Weights of a small image colorization model: 4.37M parameters, 40-pixel images.
Rows from block 4, named by matrix and row number. Rows with one number belong to one channel. Each number is 500 + 25 x the weight over its row's rms, rounded and kept within 0 to 999. All counts start at 0. Numbers have three digits each. After the name is the row's rms in percent of the matrix's.
# convs0: first 3x3 conv (model.enc.1.1.convs.0.weight, 128x128x3x3), inputs 88-95, a 3x3 kernel for each
# convs1: second 3x3 conv (model.enc.1.1.convs.1.weight, 128x128x3x3, transposed), outputs 88-95, a 3x3 kernel for each
convs0.6 095:498496526488493524479464485488470474500495479502513508501475497484465514472490521498466452524463473550517510498502486517509517516500503513508514522512540519507544511487501517506502490483483468512533509531542506515539
convs1.6 097:469490480448476474482499505495515501494503504506506518504507496530502495562523494488527497437472489465475499483505499530486487520528473519505523527504495494465481455462505482458484487497553512487490495508480479494527
convs0.7 093:493499459489505463469463453464462523508461465515464496473484478471495499494518521467467489493474484487490478494519500531527501499484499477501512466474486511502528504494495513510502512493477522549553496542538488514524
convs1.7 082:489499497499517520483502537505476434499506493499548530512501505512505494483444444521506485463474441449470454472485490474508506471487453522519498520514494521516485492520509491519526487520524509512492529547530523510510
convs0.8 104:501503519499492512530513502544536470519485527481476526469489503482490498494492505522493485487480515484473481517483507500493517483498512499481498526494499472508518504493478493476483491506491499482441483539552497465516
convs1.8 100:455497493486483477498492501484479509499503483526528507488500460483498524555508498497479519520461480486485507505534487508494509549470484502458472512477463495500466543471507506496482502493500517473471495537483469526594
convs0.9 106:511530501517527511505524494492483519508513521512518479466507502501501470493484484529496491496547494536463524517503530524532510491537464502531537474492483471450483502516510509516510507498513521572548567535567526511467
convs1.9 100:502521535486525526466506491494493493517461489491528445529491493505521465506499524509491473490480461483493475443481462411573485502518531508527550526541535487510505497503512504465481512505485452489524524540504503560506
convs0.10 111:495503488491504497486493502527490507509460497472473526477485482481505473487486457496519505472495467476482481451486516490513526519508498474533525479500497503503483486515503513524506524525505469505528460521557492530535
convs1.10 151:513529518526515505503505495463477512497542547510553496517522532483510533472503538485475490485489466470477483508526499562543531534536444542544524525522527547545518466513507566568534574557503510525491544543531525522526
convs0.11 104:506509498520524518514503512495512474443515501415451527477496494486459480516482450507509494485509516449450515547511530521496529500507498520503528505470476530493471473478478490484493519518503534486484557529493506535549
convs1.11 114:472467463479490469483484478458485489468459482522520484494489471499501477529514504545482513512527466484519496462516517490506543494550498511511509521509473506503488512506505501534525480512551486504494500539554483510520
convs0.12 117:503502479511497498537527511494519482487526496481499532485493475493485487516512474473505526461495523440482500497510472496551517484543530500505497508527498499529520492501488497496509496497488517491465543523512556565556
convs1.12 128:499489462517513485540487472483457484471472503466497517532502502541513486529548531513497518479490525479487518517507514501536518518524549519499496538524495525541515503497500481492491512492483487512486493530506497505481
convs0.13 109:502509509521529514496517500466452466502506496512550471515489469510471498496514518502492482503486491504524475499505498518527514523503502525518499502490498504502480486492492483494486490505493495473542498477494535498470
convs1.13 099:491477527490458504481480476521523512468499530520480502464493496492480464506450447536506534494521553475529514520496469514500528518536456487516512533488483525509492507514520530536515495518519502529549513527525573528507
convs0.14 104:511518518517529513502503495500496488515479471505512463507524546476516510493511506530524499499485489471487498501458486459462487460464511473504519479514527509497492525519517519503489517508494477460492501467470541543510
convs1.14 097:473509528510490507521498502576542505522497488512471453502496517495504501499506511473454524489484494514505471489500510515502517534522526483466492523496505470473463498462471495484498503519531519528545498480523507478493
convs0.15 103:478495482494511486485519515498498508494508533473498472514504511505517485491486477487488495519487483515502451501510533501519535523508473521538522521518504502483467483495501506497496503514501526495462501508483537521489
convs1.15 108:500521507496543496502533511496505464471516466478505485524506462521503498524526513480467435477507496476502500507536481492508460487483466538554519514521492504505465501486481491499499485497504539542521514526544511496502
convs0.16 089:498481473491481475479490486526539565549512488537491516517515492523486500512516494501480526510503480500515493500528514527512542525522491505522490509510498512492508486486502514509521526518505515538541501491489487485461
convs1.16 060:553539555554543531527541554522525497511503476539492486524521522529514512528531516494460478501517492538536540446464496507502497499481484472437438526492490557520540494489472478492505480497537538514517526505483517514495
convs0.17 114:492497492476499493508491495487476535485543493528501521532497502495521498512502488527471513483499473491483483508513502506485513490498505515511506502482489497504505513505510502521491501484507525507484495513526512513498
convs1.17 092:539540496495529549481513522468484501494481482497485470531486528429482506504468463463485517473490492501483489521509478509477443500467518448477477477495479499485506540498503528484486504530518475482481503495508508519503
convs0.18 093:523531511519504488511517486519504481512490500513529516487512511509500477530494485499493477496490453470491506557545512509527504528527493493491463511506472493489475546519524532508523497511519558549506497486489529518476
convs1.18 077:523515462504506465478494466471479496499479506525520538532517525519507504503514501487461468476490478487471505449430492502467462538492471485463469507502497501487481494492525454488513513532527463480471477490494524509494
convs0.19 102:503518511503519518512514532549536524505535486506507466513480485511521488495508504478471463486462463502469469510500511489493492512486485519516511538518493519517487493494487489486483504495493526511517505509515521490509
convs1.19 125:489512490492508489477487504520502527502477477497489467521533530499500489464466456491490474504511543474501514519492486512526503503495488467495457464483488482481465572537511508525530485520576484490486493502507518511517
convs0.20 087:484488523482474475494476478494496529493526507530525523523504513519491472473475497472500460480482477470467474520529532520503492533508520494527521495472497497480469544528511516511513502509518518518568522493502550461476
convs1.20 062:506511533493502474495518475508528504504497486512552514508529510511506510514525495508499511503479496515504481461493466462498501500498468505499514522546552481534554488501518497504513494481514492471482501485485528526505
convs0.21 111:499507501490512513501509513525509554565533498545529512530539525519512508496485482504507524530539502499505490496481495522526519490498503510530508512508477531507468512528527492520525492510517522474493487472458490501516
convs1.21 123:510520565532514540506497510530516506495532523476502520483486463555523484560556516517491491485478492470455479509482511554518546535533513510516477502531516500538533517519541495498484479484482451446480531479484550490453
convs0.22 102:513522504499511486497521505497493504501472490507535527528508488508503485488478492556543510520489503482495498525521512494479471490503493510510508490481490491479464489501502479489495510508512524519489509485437519523494
convs1.22 130:549543494568538520534522499451480486474500494556550535482517529494529532498507486509512497477472480457470458505503473498501477499482486474471440495519507470521496500513543462493508482517538523491492534503512545484472
convs0.23 112:465478488470487496498500493519521532519536532529500515490497489489485489472480499532527516514507494499488511495496511495497510515510511481477480477476473495474472498503504504511505501502497491511520528514523566568550
convs1.23 159:494533519531523508504499500474498484474483501491482510485504535487518546452491502475499495499509482505468456476486488493501484497528495433440468466471485513538536548555520521490487488489506504482464515496496513480485
convs0.24 084:527509504520510505516502520481462525469491516478510478496488482510504517502520552488481512497470471489473450547517485539502515526519534572532527532513516502493534468479496499511501504512520481426509502449448514504491
convs1.24 060:471489503531523523548520484515519507525517542513533535518509530513493498476486530484471453493467475512521512479500501508514505518518491448470454491496494491521503511516525502494533507506543496490504507511510487497525
convs0.25 117:501489493495500518506513512458536488506524473565500491492501475499479489483469469490494488484509496510527503479473492480498500507500529510500514489502530498495511493494482513494505482493500513516537522514505520530507
convs1.25 136:510505487505511496474495507527493482495457521507495491514527514491478499450490515479491500493488473517481497489504527512512493505524464442471489482518469489488445558506451499484477492499529480490486493500504527506539
convs0.26 099:486504494495491490497506498525486426469460524485544508520526496522498477511499491482518485495474482508492482479490480506528478520511515536535510542529499530496511510499505506499522485514505533500517498502490494518549
convs1.26 083:484471514495492487494481505538469507521486515528503548446468452473462466484498473473473485523489495475510464506486541490493485486464473463470477490445504466473476498481499467474507483493548474494507506495499516502485
convs0.27 108:483509498507491496529516488508493504515484484536493545481458463509505485508519525468516528445476533484462524518500522526527505496519510481495494525522485489531511507491490490499491491504503509472446481482467445472479
convs1.27 119:532502476533482478508488505582511465559533449510546482501513493470508510502467499493487527515493471486475453523531479497500515527476517491500494498501478453489482475509554469488506470478459473507479499504507456528516
convs0.28 098:501494477497507495519509493553507485527486513477504510485512534494491485530487509535499507489515523482482506534500476531510483520506520506511495513500516476500497483502514500495506504505513464455481504467482503502498
convs1.28 078:476497520514499508507503509519494496490511529516522534477499479494495487531529506481473452473491444528520488482531535513526466498470414496499482466481498463500487466460487459484489440467474454500515485482486488466450
convs0.29 103:483492494505502510488487498488508494513504533497514516471486474450475501463471494519525535512521526514523535498511505496522541502494525498496502488503491469505500477488509505510518506495496511502478478513532467492554
convs1.29 122:494528516528513504525515501447448469496499463465489477465495511457475508470509541434447472454478525482492520501489513479484486486495519446482522482523530481534515556528559517505528501486491487491499460468480506502517
convs0.30 099:519518509516503515506517502485437532472497510513521508534509475505479469473485487503482493482457521470472512500496488518499505522522498549509490521474456493470490503503511483503507494489494486512502496492518503500525
convs1.30 099:496480478453455512464479470522466506508483495524539507463454491455464467478450494501473478491491483487497518558531506520491529491490494481500471490499464465451486526521509539522501486508555488482502488494540524519495
convs0.31 083:496496475514502500497498493440534503483488530488505553506505509499531542492518508478505480507479496512520516504473516521494496518493494514495507508510520472508533499505485509509512520524516505473475485488508493515535
convs1.31 055:535514468517487451492504511508501563499520514534511525526489507510504498492485491438443423479462464465483485510491450513486469496464476475466474512505489515508500426486488460489501492505493507475474509486469542547516
convs0.32 081:482504490503522515508513511500485521490470469446514483499506518504502481541502477534473514479502460476484481474493498478465481482469505477529463493486522523498506500468476492484472490511482523483503526499522556550543
convs1.32 053:476476442498496474517532509481507521519517535537507506496503470498499494510502482550528525547570530491527515504495525527495509488473482542545559527562541520525540506504483521549519466508513501501507536504499489523523
convs0.33 101:510516508505502514486479507508501507505512459533503519495500457445511489499438497488488496483535490494486522521513544509515520550518503492510509482505524487473495505506507513490494511516507484453513520428467522505474
convs1.33 084:513526499512504505471460496487494388526463488482505464486532487542493505549513493538549562515510561483536553503489492547497529536522478475506521481462512509477485455469498428475476483449503492506466515510501479552498
convs0.34 107:513537526509512498481500495474517526484511512535499494522494483518499464526500477476476539487478506499483466499503517494520528495516540525504507504519508495477490485498515504498506507520547515485494513488446463505531
convs1.34 132:523477481494463492498481524489546502518486509474459483540525542577543518553559531482516513475504513486486512523525513520494478475469510470479506513534530517480482507502475559508467550473498558516475501493504461508510
convs0.35 095:493494485523523504516524513514484487512540507425515511529516512534545552478494517490505490499500511499494523515507547499491521498476485482525514488509522484515507498505495515509503514519500496526496492461496529461483
convs1.35 094:472460492501483508543509529525528537516530524464512479462452449484447459550501477498496501454490481460479512492525541516505503490518483472493512510480509504481486458503496421459477450490469522480461503467443488501491
convs0.36 093:518486456517521472520530515481550501429482513454473528542533518546520528501522508471460476470470477496474466509550524487508542522490503490508478492504502476516499521511491527517500523541532514538530508538509460518498
convs1.36 079:528535484536536495536521494511512502529518520587525506478460489475479470512490477555530568504525545471540552464462480524473506508458498532566549515546546502508537515517493484528503477499503551516488515509498485481485
convs0.37 089:480494483480492483492472463481449439501499502544517504471478499486491472478486488513515477487474485499528481497488498468499482524501515471518539500489532492523494518516507500493499511511498504488472477475545456482516
convs1.37 064:537513521545518536568512533491521489499507503494517494482484492504479516487482494505497514511488499482475461481516533469472499463463498476484497510506500526537499434514534459528499498542505472473460486490470498508493
convs0.38 081:512508502510515511501508495493514547479508547508480544458488512482462497558523477493504492497487501477503508501482470507484481522533483499482486520487515504510501482504493489499503467495501496495525509508505464436494
convs1.38 059:524511497502534518526527514497449506488474493505457477462496505487480515507488476500510511540506518517507516452462499494482498517516493510540555518540536547527536459462510474496502481505511486478496511498504498511510
convs0.39 084:476484454488471483496508499483487443451525520440487531503538535480469502478472481497481504534520517480501524464479469485487501470498503495483488470505482487493494486486492504503506520508490482451488459455483495486476
convs1.39 065:483483474517505492540527533484549509521525497508556513525509470516505480552489488537509517502519463553532519523541534523517509525513481485511560516530556538540540496504523465482521471485501504488472473484467479478503
convs0.40 108:504507523508519530508530511490513500535509520428486506479500490534460521474522452496517485497500507482495472478490518498490483466521493464521550478470515514494487490483495490498490506492516498496514519496468533530490
convs1.40 111:520499483506530511501522547491441532497519433502463509550513531488548516500504502531517531495519543485500540523493518519496471501439506508493486514523480506522495496533522489483518446522500519493491503522501532509501
convs0.41 113:474477484493512506473486497523520561519501496477512522483484492498488488506490488480496478482486482520523507502516546483509531457480491522523511489499514474486499506494492493492484495500505526516519534550547452499547
convs1.41 183:468532516461518497461460462466476453482522442460520450467482465505469480547519517462449457491483457535511486488530494468519508457525477499486508507505509531531521485513513495488504515482482511484506489495504503484499
convs0.42 114:498509497508500506520512511497509498467513504486429466538449477480540466521482535482489543483472482458464481479482509484490489501498491497464498524486473555527497497498492510505501517503502530492487508505485508509543
convs1.42 114:496487492521450429475493464465492486485435490471509466466523488518484547521520525560521556530539497486540548479546469475489552500509447514506491515519488509537537509469479483484490453500490496469418505491496468483546
convs0.43 100:499495502508503506513513502542517453525476510533482506487487447513514502540525513502451468485490495498476546495500445484507537524504541513474478525493498531479506508498488514521505523521496489481500493485489498506489
convs1.43 080:460477473478485430487490478514538490503551507472548506458461415515493480587536510483519525493469497527515500498511480475521501456494514520571544483518512482496480456458469476469491483482503497480483480472466474494465
convs0.44 095:493541553499499533507504522498492484493499479531499453548492503490484513498467508516477451555499478542519486483489489507503508500510525482491477483486477463507499519524523492509535506507513523509527473482485491501515
convs1.44 090:505461449505519486511512488504503542483508514513486515498502498518492498522492468539559576519505515513515480472501440511494476508507468517526560513544544487533552495504514490503492496495490495503492530533520488519529
convs0.45 091:523509485495493495485478495476467478444453497472464491527540488551539512520500497491463479485491518498508509477479524486482495488525517503461493518496491508477497499510495491510496505504524493542527494516562502514487
convs1.45 080:469492457497531506492532500490495519513516509550495490514511520490505473482471471530536554527525505511551513506514534474507529472477515537546570518515560509529564486521531484489503491511519505499490490495474461506503
convs0.46 103:525509527531521526529511526441454508473422480476460470498499520488486501519493514471473522459457487455486478468525512511523501505514505487516533469511511491491494487483489505491495517519517463513501469487483467475455
convs1.46 091:488507519479451491484446490504512459517538460524548487500497494504518488517534488522512489501521519492482476473477532501511517502515523468502509466505521457485503497519521493495538516505517526515490483515512473485510
convs0.47 091:514489482497502492496512497506514505493508504499512504500496494501500514483509537507535529502493502475483481496477471532498472512512511499492529485505529488500524506494507484498526493505526512483467500492473465485503
convs1.47 073:479518477472560525498542514489504489486480449534494469511515514515497484466451447496512505491527512502523490453531490485516511466534509492520505526526516525510497511509475482479467452466494470454498501448505519485480
convs0.48 091:521554539490525520489496503522469464565531534552552522489515534479519491500499494531475449538484485540502477503503489506513517504491535494544481488512481503521473489482489489493507488477490478518485463485504471491504
convs1.48 068:533490489509500492486501503460505435482504468474512433471497493485517512495518540491526538483511556471503538500509468517483519492508512482492503496491506467451484477490494487497507519523502502518526533510525535514534
convs0.49 115:495502514512503499497500518536534512575563538536596467496509472478492479485477492522519496538543496488571500494530493502493558502521522516514491498507514488463467487493487503497510523504501442500516489504529507526542
convs1.49 145:515517522510485514508522527485513490464511518455478519500522485553534484502549512522534473476493528484464504513523470519531499487509498511556536514515495519526499512481486483490470503458482490483545496511503481489485
convs0.50 107:507518520522519499515496465534525463526507463523467471547495480493528498470492516517503463532503491553514490507497509525514469512496493509508488514516498512497489494489487483497492480486486504524511495512531491504536
convs1.50 120:559541499529522508475514514520568551482538539477468503505531509549542543548550563489482463456480488461448454528555445496515528495485514524556588525485492544533490525519504515505492513498488511496505568529505511510518
convs0.51 083:517557545519544542517523520494543572549502542553496495519542469540533520496531516499522539491535524504521496488481495468464484465490487484507505513522494494514497517515490499490482514489492488518486501488463467501483
convs1.51 047:461444481462478456453464468499511489486507487451478482509495502500501473504495507534538527517534517525550534535505521496485522474495538515526488486497493507516510480473438483488448471484488502482486505489464490479457
convs0.52 092:494504515499497521511513510549512522514538524497512470459467489480506500488521487519486484498496496484498489474495508506493495465478502489492496488482470497483480505515497502523515484510496451410484460479483479467460
convs1.52 062:471484472460496513478497510488514511462491505453477475505500511487494507480481507508517523507508518490502493507485521456478514477487527509507532508491514528521550482490462471478467476476473504493500483473480512462459
convs0.53 100:511507504509501502515502499528541501490499548481478523500495478519496517531486503515514487489497476496486473508501472516517491488510476502481449513502471510486490495491498506505512522511508458462450483473488510500479
convs1.53 085:540502467497508471448500480521516541498488505479453512464457469481475455504506482483498499500513514513511490531515505513504535512490539513530505517516523541535544518486475493465494475460490503500473483525509511516558
convs0.54 108:525520515516519545521527530513458433493538469576505512491531494500554502486489535512483497550490469572496498536486493511551498533544527504511497508530505470495518487526492502500504497492501508492470536537502551542477
convs1.54 126:504529504497513493511554527519516481500483485508480460513479471513502483483494481529532501486527484487493486444532469475530508429496464478502504470489474457501483488504489473485472492500458528483461507466447505433475
convs0.55 092:494490532504504529504494503493528485551509487601545504490486504474472528509486494535503499508493527493525538516532504521490519533517535523481468523511505550544534509488499506474469477500488496511477484503507468473470
convs1.55 082:497493476504495497462496501487500486488477447485470477507533481528520499552482468493525509524489494526496478483496488486531487477553450480463484517508511532511491486477500471473474488512495493492483493498478514477513
convs0.56 113:489486480497493474495483471527520500503559490504531513471478501465499507467480528470475481482513500497519530499474506517513512502484514502497524495510546479505531488497490476490500491495498475471474463457480460448460
convs1.56 150:477511481492511502486492511507501465544517484523486488531505492494496481465496469505538554481539568505507508521490467522504495508522507487480472527499494494484483506528521476486484483490508515523508506495522516487519
convs0.57 098:497495476508495464502500483539495511577519498607550492481447507489473493501536492531515513509509517555518483511460484493499473514481492479473459488507488486490500491493495481505493490513521474480470451445463485466487
convs1.57 106:508468489512501512489529548435504477459496450435483420532542538519519517479476482472514497516505483554517454525501534493514498488498512500480479517503499516510526523522488509493495497498520470493485518479482554514481
convs0.58 108:484508545488504519503518520488494497501485501507496493482506488494505486510509457500508474501507495518495490487491504465494510475504513482485513489504495488509512481497507495492490496495504506479463497482479479473474
convs1.58 096:456496477462496484482534507522524538522503524494495509509497517511501517497514528521540538529511512527525496484520499465543540453503521494584568468517533510514520509509465502523464490504479494495447524507442519497474
convs0.59 095:482473484466475464467488492495512549513503529466491541509516503502510521487456506487503471503502485497495514501490500467492510475487528504520487484495505496476511497509508501500503490483491479506512478491496469484528
convs1.59 073:562524517520517540517488531461488529440511493450494471483496504494477501486468472497544540493529557480533533482482509503490492501497507545496485529505488527519513508486460486484464474473449474488489509470477507506481
convs0.60 090:501509512515504505501494500543491533553491526530461515501486520484478493514493478539480540541455499505455496502482511521477503481448457522508511500513526490503530498496495497510514470507503481499450510502457537488511
convs1.60 062:498501488493509485481500496504501531485506541469477483487505509510505503502516497496537526459502533475521547484477509455498475454495517504519459478488448472478490463476487494488479514505510477491493483498493529493488
convs0.61 092:499496500496506535516518543521522568516515538505499517499527504498503510476496509479520565475492502482480497484522536525491508488521491472483496484494513484507488521501488504522499505514506508475478490473479510505483
convs1.61 089:476467454482490487483505534477508492472509469463522467490492529485505520521492486477475522490491499475517532517514510491481501478468499507496506503482488492449490483520522476531493481505455496479489495502490479495473
convs0.62 118:526510524509505500500498502499482518478535482486541488488476508488499509482520521468505484466511456482525483521533503491529494499502497501529484481510504490499489490500508483493513483493508502506492497531502510537509
convs1.62 101:495484456505490461481476458481530563455528515475513500516506504526509500524513480479509505467502521485487509459461496473492482469490488542494491521497528498502550466468468474456459498490472495484437487491454491494475
convs0.63 091:508471484496490488494473469519541505556519546616535521534504533509491502505485511505520479472497475516501482498488485515497507533485515531511517507489498486511515487499495506502494522523492524481513525477504527491460
convs1.63 076:512520523513526490490529492471518456477534458511478477517524513548526497452510489491494524548499526507528490463519445495547481482511485488544559501474554517509545510499466518496491498505488484515462505472499498493493
convs0.64 096:471488454489506495506525519484485484491511532516528578499460482486523459507515495467447466469476484502487517527517502502519506488515525493473478476503514494505520491492477479496502486493511472504459505540538552583589
convs1.64 072:530544515553552494514522521451492504510509540520504516479537528479492511469459488518504537522528539516496516499488485511496511515502498512544533489522501506513494494501507516523518539533495461516522505514502496507477
convs0.65 088:508518528520516505519523499454498522457461461533478463519518512520480506501528521522531514520505489534504496490523526514503531510515513530485460541533550504503526529529535493503498523520515492479464505507481478482476
convs1.65 061:489486508493504545527517531516476494483462484528522530510486467514520493460478481491476476487515491478498520518500501539510494505485494520497451538522488504497497478510496490503494500527519498507509519537521535551560
convs0.66 105:499513522523529533506512522523457481502468458522490463496509512491495491488487497523495477498492475488480466524494500516498526519516524494504478482492509532530523495507509495517525501520518449490492512477483512502464
convs1.66 095:475427465487447466465457472506516519476520516490512516484497503492476511469485519508509516506532524521537536503513494492472490506508545471478438491485471485478452472484488486500502497502506470517546448517553457474466
convs0.67 103:510520510494506519473484506512497472522466463515481509471511525479493518484474500508502513523481491542532505493501501506494519500472474510512511486512507481502514486502530509500520512517516498493464468532492478502527
convs1.67 127:484493501476471493490503526516530573457492544457446512529525511516491507522505507485531538466489501471464463471481506494489490483483488452452506515485456514483443482510501489503463524515499525524517465504529472479526
convs0.68 102:507524513503517509499512493500497531511469479496472460531532503506506520463463469521525505514479471501502487517511523531514497502498491537508503470486493463464503492473483512511519507506514486487487472450451482462437
convs1.68 095:476519519482489509444471509483459456498486447548518493539543528513483480516478459496564560529523534511504486488494488509528477473536494489499480484497500493488478485496480506509543538537545499503521480525533471501519
convs0.69 094:520492497496530505485521501470512553521475495568551467482495470530490505513545477481487482474473475467490469478508507497518525554514509533505532523521497526564516513507506534533526482513522476502507445505519512494510
convs1.69 084:504495489502490486491492490485476476500495456505461459472526507460517535502501490551524498534525528517547528492492483546492478512515485481447479498518492489484509463472488477512499475469481499486449515545488468533573
convs0.70 088:508520528504520541501500518506503527489463483534492492502534531498520532527507513491491478490487487470486523505507508523509496533499493536519524539540566558552551463505516499497503477480493499506511490501485502497452
convs1.70 058:474491518472488511460516526522514515488495485485501488489500466512512469506507495496458467491481482517525513474471476482495509506509540495444428512527485476494492504477487486507510501497511538550551541546556525509516
convs0.71 105:479476492507505486530510499519488489541503475494482459491495458529527507488464472513479509532512485542527491495504487506505477486491493544525504536543540500487488499483474491485511508512517530532515520513533475497491
convs1.71 087:499492487532498480482486501483503524519523524494509516446496480531529514553544517457438456477472512499498513525474455483466469510479477499498489505504498527534507465467518469503527506500522525507517501518495514519508
convs0.72 111:488483474511505471510493485510494464491513490520505464508506486493510490493526501503465458479501504524517513504471513516509507496499515499480496522483472488497493492500496491498496497497492540500484540483478494498497
convs1.72 141:495521512497488496498513544439465506449489507471478481504530511512504508512484480467482545474491508478485484513481510494483493490476552499492495494498482472487487471481445500503447526499472470533555430490577478518553
convs0.73 086:514528511503512485475506487534527534503568531502531497514501494521497437524477528450497513523502498518505518535545535493527523510497471491504507497520521514486469518522498501503518513523511547574518553559560473494496
convs1.73 065:520543540517528518502510517500470457521419499485485465477517505544478522516536486481475478517513506520492474510466491485481463464500475506495471499521519472508479474466468498500485527524535491561566484543565507523535
convs0.74 102:502511522486483498475457467412474484493503487481487512511502494535505476491511506456476490474490482517488491505512529548527511532535497580545530606558510561531514511503500514516506522502505530551529499482521480483502
convs1.74 109:502526519488489517500479492550482477509497471482496482459465498494506493509498482500520531534532524563558547481505482513491477511531488477463463502492476468475481485497495484487511479501533522498484504514508438486522
convs0.75 104:485504494516509515499497511501501423468491512514493467483488455477479515625487515501470496481506466476487499489525505491514522526496495507495525496498525523512497499504507514501504484505501529523523499519541493491511
convs1.75 119:536524521529490496473474496534487438491498488493472485478520477483502512511505511510511517469518511490490518525471457507463503482534475513481454541525507550515520486468483493506499520482497534534511501557515481543534
convs0.76 110:498511507490488497506500502520539485521570538493522528484495504503516518492513491537522512503529510493500521512490478506495508518533520508501498520508495495514503505501508487497502476479488503520510477470496559496482
convs1.76 166:480473492483480512517474490483457460494472467523507504511484470525537493537529514488473459477466461486493455516519482508523483487496496516519500508515479476512513489501510488487525490478523485514575510481512511457414
convs0.77 087:508502504513519536539521524440492465466540483467502487537527541530530522486481500508502493508522537517507464486461480487503498492516515501515482529506470536530504516512514514539512488504482545493500514484501511501523
convs1.77 054:468487485493478489513496488538479496485468467474480510542509517506515497454479496468489478495501497490518494512491487521517523541503512508493453508509500482495498521510462498499494490520506475503479476507521453479499
convs0.78 093:474472461463490480476497475533532537497488552503509540483531531493502522479550517510497495502506502501538499490489507506508524494524498490479496460468435425463462511496510522523496502493488528483489534557491462529512
convs1.78 071:534551565515550555512512545499514502517548470499506491480492513463525535496481504513490515530521511511522513525511464521512480530502472512509537513530533498511491464502518516529530497538480507553555498518527502499507
convs0.79 090:529514516522521525499513511518534472562534542500491544518532524508524535491512507473508483502494497530521502478542526493515491504496481487561546480522503506508487474496486478482486470490493490510512517528492564548497
convs1.79 067:541538546501532530481499516496487469499511507492475458497482491545503502505481464523528528540520528488477475490469488535546474535533481471492473507514518525529506520539507481486485484488499509533507504533519508468478
convs0.80 106:509531529484487479487483470496467467516491495515486495490511523483529548479483508518510494520517496534504506533529514525528507533523505506511512526515504548534538488508514502517511507509509536498506505486447508513460
convs1.80 138:515502497493463486505487539477498514487495512456487504477517531485525518501524544502492479481480470487463471497509512534505509508473486489462481508504485541535501538523518487514503509535511496505520511495504531531519
convs0.81 095:483495511504513517495501495500480526540523522514514455484489484496474457461489496494502524511519540537505469507504483527488490519484494516499470489491480508500518512489505478493509492513512469481483522483479510483466
convs1.81 088:481552564486531504514512474465507515516545482530532450494532528506501535469502528497437476484465531480474525498537457542495459502456483444461481460480477487467503498512519551513462562493472460484498515494514525521516
convs0.82 108:468496492482503500498502508509479491465504527494517547457491522512542559505488465535495490528516490504540520484488492477497510498514511482500533480512544516509502503491490507508497524517490474480515473494503516530514
convs1.82 104:512504518502520508508510541523470461541503487553518484469492537442473491456483471536504480505524479520487461481534494536518497484487467497489486482496488509505497524505499516528514509503452521524516515499492541517510
convs0.83 096:524520517528526514501499473504485479466465470459476456500506491512523517509505503528534556519517541486506526487497478500499478506512466489489494493486489503516523520527524528519529520516529486478489486486474513509479
convs1.83 078:490504512479493501495499520507517541527522541492479503492527552476518553446470516464472518500488503493502494566507518520501518480460486432406428490456462497481455500490474529498449534500475468448479486471498503503489
convs0.84 104:511502489545521505518510483463488481541523489538513490488507483488496518509516522483479485510499491497484487510525525490515484488494484500513510528509525506512528499510501489501506503514514504490530505497522511494486
convs1.84 126:496467500487465511519506546529490510517453536506471529498539529476497515410446484510527483517482471504524501485455522474476536468497519440450450439444463463483501568526493542518490546512479453465450476494481505527517
convs0.85 107:492477478502489496496485504495487443492493501493490503565538531528502504532537540525491480518503510526503504507485480511489493497496489496499544524548512496514503516506491513518482536510495514504516511492528483478485
convs1.85 092:496502491520520492488477455479513550447504507501499498475467495481516511490479504499506546505500506512512499525541487502515461490467482440482458478493485514517470514510488515492490542543520482445430514488468508495480
convs0.86 097:499511487503532535493508519491526577522515539467467502491522507466499483462478518500517464500505502513493535515522540521524505493498464473499506490489506482497516497493511513502522518509519462482513464496521515514525
convs1.86 080:481508513503485501487478507501530512527542498512515465488497544483464506471447480533522524541525502493508526526514514529458479489467440503518524485528530483534520538524490526498472462461471524522505517532511487522501
convs0.87 087:509539546542533535536526519491500494497498490516462485482469493489481483517509525507517490466490467528468450500507487514493493520495483502497482508510504531498487506497492504501512511517517475483490507515525527504520
convs1.87 062:478452459519486475518517518513547552532541534530503505470481500470474507464466512528545540513510497519526529512512486499470494489466510500512504506492491546497492553517459521492484451477485516483461514503470536526489
convs0.88 111:502496478532526504552538509465492525496494517503494478496511519492483496475489500493475508489495513502509506477484491490473492491501473491510504466514534468486520519514494511498483491496476512516493494513540506512512
convs1.88 134:543532560520522534509499501500511534497504496536535511458482482466490521461476485520494484497504518498509508513495544507493516507439525491478463483496491471504513507534517528529521525505510520494465529490469528506466
convs0.89 114:505517509514509507488498502445479488497507500485499502530523505523506470511508482469491489495483495507463469488494507505523519491511495466464476486491494512503510503506511498498498471477477488483482500471466517487469
convs1.89 117:498541522494531503480484486491527534493540519514571516513519528493501508469465494510505543509495533527510521528532475506491497489487540438486456456496481490519511552530524561514494542514479471464464510492475515517485
convs0.90 096:471502517481518516497519507488468492501503494557504532495500502496529515490494505499505509518523523560536506497497518511504526523531523463459463497503502493515481513515506501499504491516509467501479462471505500475494
convs1.90 074:450500529488529546491538529490489493501538497504531495518532553461501502406440504491473456490461463515523467494497472459485477474483476399419437438442451475501478543530495556528472567488443469455473475480480520519515
convs0.91 106:511498501485502506499505521526494490497498466501501487447492525477486527498524504501466479478482475498489500512530495517510492498518500486481516505522499506512508489487493485501489503512506491484502509514501481493492
convs1.91 109:475515509497507473479479463477518494523519484517511461517534551477520567483502523514518495525494500520524524511490547476557492530512489480472483481478517514501541539458453527466489498509516489518486510523521500511514
convs0.92 095:495493480498522524525538535487499537482484538452506552547530546526524541511508512469502555482486550451473494502505516516490490516503521489502485505515518489513511540521515514514496494493504493497511557564538571525528
convs1.92 073:482493492496499503509483471469478511485484521480490512485482500457487500480472495516514520495550517471495512518472471515485452534500471494495482508487503468475498512523517506493494455482484493492477530539519500510509
convs0.93 108:464468485465468484463473486541512506563487474531480486502507515525526509473510489501504487524481505519492504492494490484492489489502504532539517537536494513498480500490505490492495510499502523550571496529558484517549
convs1.93 147:512483487476478484462458452477487519487447549515484506480510505482489482460479479551551534564545519501497520485504503526515489507490450509496524501504519490492484487498514498512507485492509494525505532518475523514457